Weights of a small image classifier: batches of 128, trained on microscope photos of single blood and bone marrow cells.
Rows from block 6 of a small image classifier, named by matrix and row number. Rows with one number within an expert belong to one neuron, the router's apart. Each number is 128 + 32 x the weight over its row's rms, rounded and kept within 0 to 255. All counts start at 0. Numbers have three digits each.
After each expert's rows are labels from the 100 images, of 14976, where the router gives the expert most weight on average: "colour at peak" is the nearest of a few named colours to the mean colour under the peak. Only what is clearly more common there than usual is listed. The data: microscope photos of single blood and bone marrow cells. In brackets: how many of the 100.
# router: router (model.blocks.6.mlp.router.weight, 16x256), inputs 0-85
# up: expert up (model.blocks.6.mlp.up, 16x128x256), inputs 0-85
# down: expert down (model.blocks.6.mlp.down, 16x256x128, transposed), outputs 0-85

# expert 15
router.15:178165109179142121108104126133097155137099106102109091142135103095100060182163070172112102110096113150088131214184070141147129177171061142097164170102147150099178164100138144135048087146142102111139139116162094069126078116099135116148084075133111140179103153
up.0:158056090093184145110079133141105188148123079087108090149121119115132120132163124144065089146125173163153114162102118166085108203167083101147140103195100117141089174103083132090148060089122156124189167102173137124157141149098112123119137151142110133095098136
down.0:124116117135177120102143117146127160109128125062102098106105102168124104095134203162100068140118149094149096131083165134128049124093169114107086071160102154109084182106150109081149144119154183200181124197122172130120175108077183093124117129133146108071118147
up.1:112174124129143152128080193079169109121178126157093142094141159130164153089125175146141113114124111073214089118078161116109144148072147167140092080116062219085083164164193086115082157070107168159118125168098166117140155101127140151151182154112160167166107145
down.1:136161105176137165115120117152117146114155100114156112142163174177095119121103121157151135121090051133082116169078138138156081124137128145094140109185114140077107148119148103113201087165139062144099063138107158145078114176160104125099119124128126153167109176
up.2:127150159173114088187144139108152109103171165140084153107105156094153117119152106114119182081144106087113152161135100137133149161065162150145142179100161131127167088172120119200104150120118093095122106128110122105067069122161117123153092101069122149176148101
down.2:124095104080124129144166147113152078116187156189107142125140133163136092160146118162102133107129154154175103121181125159126151165103136112146112141117143062197198146141048135158133096118211110098172175140165063106051128147127122128100085059150172087105169103
colour at peak: purple (94)

# expert 11
router.11:169089139112138123133196138099121131075135151104121134066108134082132157170107128108117154129158132168196075081135152105158147154142127125119114086125182088175115158195141077140177106127097181151116081117155154175137157114113088139124151174143143062106084111
up.0:155128137078120119147125091133116124073168155075129123109078094092148146206108160083179147131175098121134124149119130110164151104117168143106127076142195096178127145141128119100123133163102152125187058085139141170102194136117128104125112177178112094091121158
down.0:121068144085128175120178141111154131142146107104145123104115129127087152213123101121131147179126158181146184113125155131149147099144128111161105013157142103204090172104094171149154113075127147140164177110164116111182209138100106126081174127199141148079161184
up.1:142138139142116100115125137125156173194154106171177155163177175158107104126090135184138108139134170116098177127125097105110111114111042172133168097143184193080189068131108131180093171126162121097058180141108114096101091077119070128065106118139106109107173169
down.1:165180060160142120121077110137123119131097129138161100137136102086146160092110088054124113171181123123161123092100112128058099132111155138111104209127163091116171139145168126057115125143137111136083057108106157185115068136168173131176114109169194078126108100
up.2:143121128129136115122131114126122123071120133077138104102091045095135148215168146061151137104128138139155135162124150119176116134148192139121149032134170097161156161148100125082150099178130160129199091066149133190085195146050101166144105184149110083121132140
down.2:115059180085142138171132135101169161123134135092121103084123121154083173173157130149112123200103147167149200097118149139149121130110124109137114043139145125195112144105066136103187081080172196101162187138130090157185179196110137174101140122200144137073145152
colour at peak: white (78)

# expert 5
router.5:073115175152089057174133139133109161195119114141124167121156160070178109118172169061148152104135137136079100125105148152116131125098149179129085135148150140098175095125096164153128103100086104117140137193079163152141154127097107128071111111148119167125177092
up.0:110169117096158149077083205169142158123181122169199087183138139142094147072078188160091063107129146109123201122141170162135100132132081122113117091121144140083126146109123151138137140116095136070143123116114126172092124083130143115154106134135119171122179084
down.0:106143075104125165115121117149107138108141139133106191154121134114143154125147162119084125149125083129157115110109156109140158156120133083193171088159121146130102116156197091078196133128043138131080134162102088132147128158158144170138156090172123068082074127
up.1:084137131138204102123082141128128146164198176150169089119071082081120105132133099188124073150132153126156117164073099120131100221123135184142072101167120104103140135124137136141116127125092162126106126082192147183145148147134101107130158104140165158156097107
down.1:097170122085151127089130107088125111152134089179153155123104103123092080124148173157135192115137138122144121119093132118158152133094105190130159102125168145236131169118140165155132099160121176096183124154099094118131248145104065094087142048126103141125158147
up.2:156165120119161181109122212204128100115193139176158127154152140193104200127075132161090077105083170131098200108180128165130074135141137138135074072154109159094135084126111153138189144142095114119128136127147141171120110123127113099119122106108143124134162146
down.2:148133083099138212145129120107208113095186159119151161111146097109142164105112179195122180161106093133129081119129119087139172098111108124125126131158131139125085150167141105048199141150128209152094127143129081097129143140126130111146139109143167116087080155
colour at peak: grey (76)

# expert 2
router.2:173068094101099178157140140103127164096116090087141135060115094142130225092109202064122151137146137095218068091072103148120129112140099129110065116103127135158066161135086072144133113127105149112094143158135101133152169166152120159137130203150180097143106126
up.0:077161103132115158154036156123167152148181140098124138113152154120124120189138094185037104178135160137159122159090119140133095188074067151122090091164127181084107197174135074083099153140113133107170154098146077094139111119149095137103184099149172140147103169
down.0:091170059196111124155103136147081086097138135158177160186139143140121119095128167154129134135105191090158090066154125125128095113115147140080076116102133139120096124151089144138117137133094128145119059109087100234088145160144129103163118136158148137179116109
up.1:180142132119133077170091154159136107089136070075171135130156094063104171112067118073123102019139128070148134106131125138120129140169105147093084202111148165108073114084149099131089142128092140115119098181133155083131093098138142126125183162081186104144166117
down.1:118072122071188163170112065089093107113138068179127146078133141144149122142115135101131081150113145159165196091127174156104133102118179144116104138161128094136142166195168121135119125124119134127151116146133083162105158084140118085091148097232112130041156167
up.2:129139091143134148128057118120106173096153082145151149149138113107171046133144135148056141141132123169086114157134083113133105197125143199063159101128152121154170205149118147055122156113165104134193098074111112107120134112059087150151133160151144127215153191
down.2:151117179171085085195124175137166100108135123134076092160121133097129096137157076143157113085124131128135077151189105124112095092073154131110159185075111152132150120182117144143124128109087097151124139139143152106109218148098124188110130144127174124158142178
colour at peak: pink (83)

# expert 8
router.8:078098146079063087133201113118143160121088146125206157121099132119146153077145155046173158176121081130139140087102150146128101145089148150128142116122095089151079148134104097109183136107075162140151135102061110171125164136136091096162163180128086122109083132
up.0:054129118088116105126106105124116132120148108100165116165105117158156173158100124101141154135087120122142175106136160117054138111164145065093090196150137125143124081130190142134148162118127087123148116104078198120163124141143150138108143161095143106146141173
down.0:087159155104189048119163102124145156144117135083075135058147112127109093175100142134146141129145136087140091116127139144132110131118152092081091223091148190133087135081148114183185139098114136193134140161111135122117127141140136131102164124131144177151099087
up.1:113113155152124044096152070093152121128183143140192147109129113132091022199128099132150098104117109125148129172111131125110116139128075110096130159114172124198107186103152145102101141156201111131166080087185170155100099106115129145090108165147120149154083150
down.1:089133177129178193089133051134133175136088113151121183073138092111143104135101115053173122134085134134118107168099101170133104130118174093098182117132155104103081138165166083105190124103132112148133161130113199106168118070098132140156142142149110150118111118
up.2:114151111136126113116101149160061171076146095082149182165113122169136124133101139142135096092127119139208135190168124065135153131115176171094120130204157116079113129183094129047106114178147168118069105121155067134099039102136097131134104131120154148099137101
down.2:083093109141183208104167098090159102131080139205141202104115141113110062101101124121170155175129138138165144148118130126126114140112078084098106121110066140118096142121120094184243107114129099167100113151149122123137144118167087119091122168171106176130076137
colour at peak: grey (99)

# expert 9
router.9:109111122082149220111096143163117182203132127143111141145088114073157086138158135184092149126133141129067135121084151107120154115112116071117146096159117150131119132124141086095103111062101145076115142118107161091173138093140092090152132159126109089149186091
up.0:155123136175110120154107146166146124119119108113123118205122108122139110200159138140141129156075158107133165184154130100158114203106076090160143107073117151106159148114112173113101134066177085086142127108128131131076187118111148146114102179125141130098109129
down.0:118129115144193100107118130103178187165098164105131118137170166068146152188141116081150190083163143182126115110128123117068188119142138110120185124197128126067144152095114103117155130145157127167121112084168114106194131194098132135117108070114147128156151143
up.1:118126127184107116109132165177140126114162120136156101104178142187140144132104123121139138097136119162080168101133087131109079107121134155095091105089063144055170126138090144141127134132134073159158116100098180158099135140164106130111129168116095125150133112
down.1:163171165161096110093136155132141148154124062123135132096105130115106051148113125162108082141172152187085113145086128161106099189105128138076125131087095146108087155185121123160138204129078072181153129122161178172149125077185135112129117130069096134147075076
up.2:116150188085153086125085136104101207075120067116094107123159138087104098141127154149115113114113102149124161130130079139087131065164184131121160159129153098078105142166143183178147154109105118149169146119140177122153142090120130153094112150139116150086183097
down.2:132124129159155175149067109121115172124198137116120136111111131200137186163152130136126095156133138116110135171117085149137152146132163169126062165116128109124160122171152168116139071129111149113099092144112159120129129102123157127123203180137178147135181148
colour at peak: pink (72)

# expert 12
router.12:076097126136171142143120088116153145111091139188123175122063122160152185054082123081106134100167104119140114094086159084100152141105171129124129128176124095158100111191149131152150105130127129122143157143055102137243170182127111106157177146136161091136049123
up.0:028121130201104140107073179131137103157091169164119101150141148139182096142151129070124075113154173134102131140108166095190103114100160118098121087157148144114148113156184147102146083126205118117157131101086123166179142136099116148113089123105223073143144096
down.0:093077144143152131121160149139127119093171115150141101156179122155128167140157085098119133154128083168128190100154155100113119171093087167164120133158148119120137182117097100100133145082110079139225158113109110128092159155106081122114136104099134103152125184
up.1:146137143099148113062145157126152192155204127163162135111197168117138116130104161238135108130123139147134177137112069151078120109128087084149129133168111156107138158095134135125077105157064071123107167158158195151116069116153187148107154090133109142111121200
down.1:099094162113086134087083157122093177126115119128083162145128090083129127095184133143074147101174141138149093129114093146127110154132133201112120163085069158100180105137133172128158079138127113141164145132161150126145161123092124054141136188132118174119098050
up.2:109103129111108071157169089127120152075140160126134123168106135151176116104145126152181147135105100211087159167130107128132143108168107114111217162105131088151131149166067153125126111158155147141173136109112130141133163161134093159140168097167048110145139146
down.2:128106111071130210079098048059167121128161128132109136112106070167114136045106171098130154108117070118175129119125139134156129066110170116144126078193142105138105107150110081138110140127112165206057123127163123132089113093126161090139131123124121115089106118
colour at peak: grey (55)

# expert 14
router.14:102107142098146125136141105099126200152094110102149112086085159142111130076119165112167088202079077127185084062136138110094158085115146159100129101104142054111111158140094107179151075094130155174113101090080106126173158134143073139131161165170136133105124136
up.0:126116127138144109179056207158133109145120115094089072091113087154161098156100123126108164110137150154085148133109099093091146196073170078151085112087106217160181115129093147134100165138113120072121116130146133084123071129112121130130139163059141124152129122
down.0:157077131131137097158160125146074133138102152150062165116163126110130152106175087116119157133179116142162079106081160163110183136119164139136107216124100118139081191141129116124103028101076185049125135146113148138172093116111052099132151186128137063109186095
up.1:118161058125139153105112138132127136072112128119115103135109178154113103111137133161152107125116101092140095139122033131158106107133094165089149089114124141120108163138090160128116059131145160175074104088092102132175139130128083131144146113172139112159124143
down.1:105186097143106123149108097094117154162159132109173132122178174191110111128134085156142067172083115111091172172194063136181132112117115162132213084151063160102142110101126129145058111143132136176048102137115131134121092161174136194133132113150128174155092113
up.2:116121083194100180119091170203152098105110134071128064178180106149102062178149123147122118135159158132045093167153085094138083202152115139131149143107147106104179181120104092081180122132179083145154082126137157161128095135100169129176102100138119160170109184
down.2:126162130170100071205130151181152158137056106145070046130143141103125126074120108107079114063131127151122096139160133176101141151169058091135123206099113100130114146119141146143202125055139186135193109167135084103180110129108123201138118144141101160167153175
colour at peak: pink (71)