A small image classifier, trained from scratch: batches of 128.
Rows from block 4 of a small image classifier, named by matrix and row number. Rows with one number within an expert belong to one neuron, the router's apart. Each number is 128 + 24 x the weight over its row's rms, rounded and kept within 0 to 255. All counts start at 0. Numbers have three digits each.
After each expert's rows are labels from the 100 images, of 14976, where the router gives the expert most weight on average: "responds to" is what is common among them; "patch colour" is the nearest of a few named colours to the mean colour under the peak. Only what is clearly more common there than usual is listed. The data: microscope photos of single blood and bone marrow cells.
# router: router (model.blocks.4.mlp.router.weight, 16x256), inputs 104-155
# up: expert up (model.blocks.4.mlp.up, 16x128x256), inputs 104-155
# down: expert down (model.blocks.4.mlp.down, 16x256x128, transposed), outputs 104-155

# expert 5
router.5:152101160107111094098113127141146107149154122090119149143147168107143129131132180120173147124135104172144138099134131171148116115160149104087137127143151178
up.0:105129141141109115129173114156132112147134147101166123140073151081114133134149127131111141129123077140121144158135159101155129092122103144179167200115119138
down.0:094152096147105152109143148158130125152090164123123102089118141131124092127125165125134133157172122119100123109170147111160089127137114155095155160097121115
up.1:131119131146123133117136112107133120091114146097156067135109131141134080132164122092114158097138100116142111141105130145190124104160108154171182103131164126
down.1:145116178114134120095112140143101136129121123147151157107139156112152117099133151128132107152150115138093155157155152102137119156111119138093128120143164122
up.2:185154106098120112141133172113158135133125113166091176123176112147086147115113106125133131114069108144108102146140097118108137112096136109144116085123115120
down.2:114113123124124122101116169132115120122151122106147121145153138125157146100130137120143114116145066128129132162125142130143103118128106149119073198120130168
responds to: cell type: erythroblast
patch colour: pink

# expert 3
router.3:137155117115136162107133123173144126110125166128139094124106157137133118128137089106164109104144123108129109163086100118134098115126100140135111105159107110
up.0:088109151122091151145115098107133169155153091129129135080127114123140087154111109156127146152120142142121106119108140163172119149138164175132131098126114117
down.0:080110173161129133129134129121095162158137091132129178088104158111146116110162166157138144145098160172142131092144158138117131107128127116131107140139143104
up.1:085160153130136132130128111103136139160158126118152140131159100146132105188102110116130123124125197142126123107126127094121130145117148174134113125114118110
down.1:058141137190138132143127106091109126168155105119125163122120160138119094126109151134142139143133139155138098120122141101151116096096158150125119146123104110
up.2:124121115111110111158152174089122133133088149119109117127149134125102129132097131128074106125131138158107150133141121104123166124133154096139112158135135140
down.2:128167117175109151145125158067128060151120140130163148130156134104130125150120122145133117137098160125142153086182099106172124133145089107102125167144140131
responds to: cell type: promyelocyte; cell type: plasma cell
patch colour: purple

# expert 10
router.10:114077148104125077132124125109062111109104134109121180170137112119149103135130152153147155140114113173121145115109110130174102142108131148099149154127177152
up.0:132106126142110114108121142127120127065099107089116121115128140130141072100141126098100142118112145134094126146133154133131155135185118119069120139074140145
down.0:133150148126130157118078121131128151111126124164112172124165121123124095162148158142148147108103128104128151120119105124100105160082120103161136143173116113
up.1:133165121120126121126154115121107164125114169115157099123092136132113120127122128133110136144143113085148155178112134125099177131102133153173121159096105098
down.1:086124132103085122162181116120149093175119143115129141107119103107141104146154132127152127130135146132133053127172160113131126114156104124117117136128120151
up.2:082148129134150128107179116120072150186140203119174135142097119129123110183127081165147153101138129117154149146095075131116109128090135134176119092122124085
down.2:112131174131135108085125116107112115099109103078153131138143120118124076179133120115135126119107163131148098100109147099179104117149175176158127170105133178
responds to: cell type: erythroblast
patch colour: grey

# expert 7
router.7:135142130103108136098131168110101123145119162127154159133125138108148112135124146159123126127133130163125158130154099101151140125125131089147175167149134161
up.0:116117165124153149086137082128126127121141113113179098099088133103146100123144115136162149105146110105116103113124166165162094120090100136122149157134111099
down.0:126151155128127136112152094148143090170116155139163090129147158094121105136175163108147124111146129136139103113128127131124122074152136075141141180157165090
up.1:117097109075138089145159110162153144164114146113121129150127127142115103115130119112149140108120127053115101131141143134137181119096118166133113158073136126
down.1:071124132116153130094173116134152162151162141192154135106131118124132086118073130151137120163121131103135126087142142150112131150142129113159125146134143159
up.2:134088122106131115174144118178130155111131129160103114106085158142151181080102199103118128136112138142143115118115147132090173164129124129127097099140155111
down.2:132123103139105119139152107120157126168121111125125178109150168139140082136116166093157115157133166135150120123115114131119099140143151128116111107146125141
responds to: cell type: segmented neutrophil
patch colour: grey

# expert 6
router.6:135111140090108074120107123139090123108132141133133134126105157109135087109146183138133141126111130173120121113160132120136143124153150094100171113112183162
up.0:146114113083132110139109104098161168103127124107131088108127119176095100146139125131103060115122160124079132096089125134137163123140178137151099067135153106
down.0:124147157122135126105127166097121113117146177133150129113125124131117140086129143117118105109152121085116129099133144094070160156104097116113100123118163143
up.1:113106132158134137115175126077146098132097132088105125111143091112105136158089078159118116111121133100169116165105142144154112121110108099154153093144162100
down.1:147102106124120131108125136117112099128089116124112173142123156122159118101118111122099149126126165131092090130093134138216139079133122175111095090107190162
up.2:109130140160150105072198119113112119154154169098148125138103105124143131117107102135167119155124132096101145139176128117122083098105150128140133144131112139
down.2:136137124132082124109156120140155097116128107138112152151133133196162094127112126125164116065107163098123089135098092154183148095150119132137127093097130156
responds to: cell type: artefact
patch colour: grey

# expert 2
router.2:164122137113123091145121087112126131153104152089136149126135146124138156126164141155125112142112131178112118079149113146119149103099128103104135120136193134
up.0:133112133111150167154059120117149131181139157127126159149178143090132181094152136111159130141111165163133113102102082143114105105154177107117138121165111076
down.0:113176092137097144110146120144120153095152147120107106102132120182164120122105144133158096153139143113119141062118129135101141122130118110109146140125113114
up.1:119179137114142131138126158145138102094138121103129091169102120113138132139093161109153150097125092105125140134125100158095126154096107140146135136105130169
down.1:132099124145114088119124126111153092176105146158112177126152156099126165130084127111142117146140113180080065132125162138166129089133151124120137140147134123
up.2:087167144146144137062154107130106116134122134112132101146112114123077105160182124126084182118131152123138124128129110143152143138128131141100136168107131135
down.2:099092118156126128113110151112122138136135104150158141152161106116092127144115129138123162103103124110133072146117122131146109116144141154111143184162143150
responds to: cell type: lymphocyte
patch colour: grey

# expert 9
router.9:103098146111109130105099110133109154106144099121131147143118131082141090126147167145145142127111128174102102090129134142194110119153138077125116103130174154
up.0:200151119139120148146143139107161129124130131135099157158130144163085162117140144132112135131195132116121121113116120133127138127115121155123104142143142089
down.0:149138123139098109130171125132127145095138089114110120114122123098164122136084143139105135116134120149167108115096125157142135138128142130127067111144157120
up.1:124145117113150141143112162099127123108123131170098061155127102118116145147122101131105124147160144149060115099134160114120106150132165164130085143096105118
down.1:158157137137130146134144133158118089116165142162122073102120139130124118143087133121114107109097110102139143141141122117101118117125132112115122153148119145
up.2:152139131113134140114183146140102089110134155110145112100112142113154114125148120167129145120156120115120120088132196133144140156105097131119119140163132066
down.2:139161112143125122109178134085116133162134146103111130096137089108191110115094139157118100133123143128123132088125124152139133118110120139153090160153158093
responds to: smear: peripheral blood; cell type: lymphocyte; cell type: myeloblast
patch colour: pink

# expert 14
router.14:126147180099102080098132090129121129116096122089129126106093139103170083117176158138099152128142157156106111126187147143156148145122069174074108126085158112
up.0:112200145124148144102157084153141111133116140158172118153143153070123165120134145121145131157111122112110135144132138103058126114110100153122114132135089097
down.0:126132120125164156136167113140090184142091125128092124140162109141112147075121131118105140176157103127147114122148150151189119087175122150127150148156163109
up.1:093220160134131171108127118145126143122114161143135128111117206096136155134126139109172145136108107101121128142129111081096111156099099181139130146152121104
down.1:150188161131159108129160156129083138147101166116122131108139151167130112097070169148092136149113130136066137130121167115163150121130105139107138181128154098
up.2:109148173101123116083116105104130145112139152135154179135116132118130112116107118150153138129143095158102101154103118132125090134105148114129126155098083135
down.2:170148108116133119094126177149098108115156189119112124110153154130156157095111176131103104114129141106103134101151139098150136091105111133085113121108139143
responds to: cell type: artefact; cell type: segmented neutrophil; smear: peripheral blood
patch colour: white

# expert 8
router.8:110100135139152102136134123097139129164103123157111181111127140122139103117146148126144196165100165115162141104191108103119193145137151151145122121139143118
up.0:108106132094124105109150146083149146106100119147122163113088144154123141096128152098124163137131160159149146146147128106125164165120144180124131140113122091
down.0:133135126095165135145117163132131142145136136152145090125090169145124121088102116111147095131181124119115139191075156117134131111125109144102089101136123124
up.1:148138113121116155134105122165098106128170119101106119144082125095157116119147099109164113134148131092149119109117170161173108138104130126133117174104117124
down.1:133106116151139144078131114131147125109141137102130126120145093135104107177188113149130149091131146100129111109106061149107100135142100135150142095138107167
up.2:140108121118145090106168147107146143150087155155100163138074146153132139087129171137102116158147158156127143134125126090108184129130094155135115151147130108
down.2:133095115056163105143137156148137132149126133143139112116094120133128125066091134167110108150148115109103089173122151139150141129108147140104091119140140123
responds to: cell type: platelet; smear: peripheral blood
patch colour: pink

# expert 13
router.13:124110149153081130174144135147153162121103093066133128127106098115159139176148137141114146118126153118116131092164129154153127098143058170145107089096152074
up.0:159108108126142118105166167088135149097118107135143140150119131164126135130120156136115100093172183163119131108132111113124121125142115147143073138159172159
down.0:147106131099155107165125105120154126095106134097137129134074131170113139144178117138128122112131118128139123142127152136092126136097105147165074113137127145
up.1:139159134146149158119159133107125141133151161096148142102130073124132154159137117149143123144135157096118141083145120157115115205102079121114125131123132092
down.1:092167133121122168117140153142127100145143111169150145135129118099155154137163121150151116136106117141156129132165149120113142157122123112144133140175123093
up.2:155143143134111151130139141107136115145131149144121139114162073128153123130145109151156120154090125108144132099139100143116127170140137068141136112124146128
down.2:101122148134115151130161116109140098149107114133129128108148123122147117143163125137164082112082126113124129120171103132160110122088172110173128174113097122
responds to: cell type: artefact
patch colour: pink

# expert 0
router.0:099150120163098133091105102079138166147138113129127124095133116096128131124093120137110161092099107124152114209117101164136130149135179135136127120087098150
up.0:130121062131171061130127140186132132130102138139147141134084138154140137100113110125121080085128105125089121151142168122078132081126090156145090126112111146
down.0:169164098149123097126144155158082125138142149137134089100064131197139174095135126128107093128147129165099176128135144123099134114136109116116089106123110099
up.1:106095124132102105100130097071143138117129116129132111125105107130117150117142134136059164112153107125124129150107153153138127121117165182127092120065102120
down.1:143141114131126116113121140109130158129148114138141152097102130152103150100129141130093156132094112132112138130121176121113156161087137138137148133138121107
up.2:123151141173111150153124142156152101133140144111131114131171120110124144144055126106154130115117132091148104150156063127165126118143140110142162142157147149
down.2:117152135132103180089153147150143118122117116162147139118130152144158147125091168152157162167147103115144162111157082143142135152134088087090157186092114138
responds to: cell type: artefact
patch colour: purple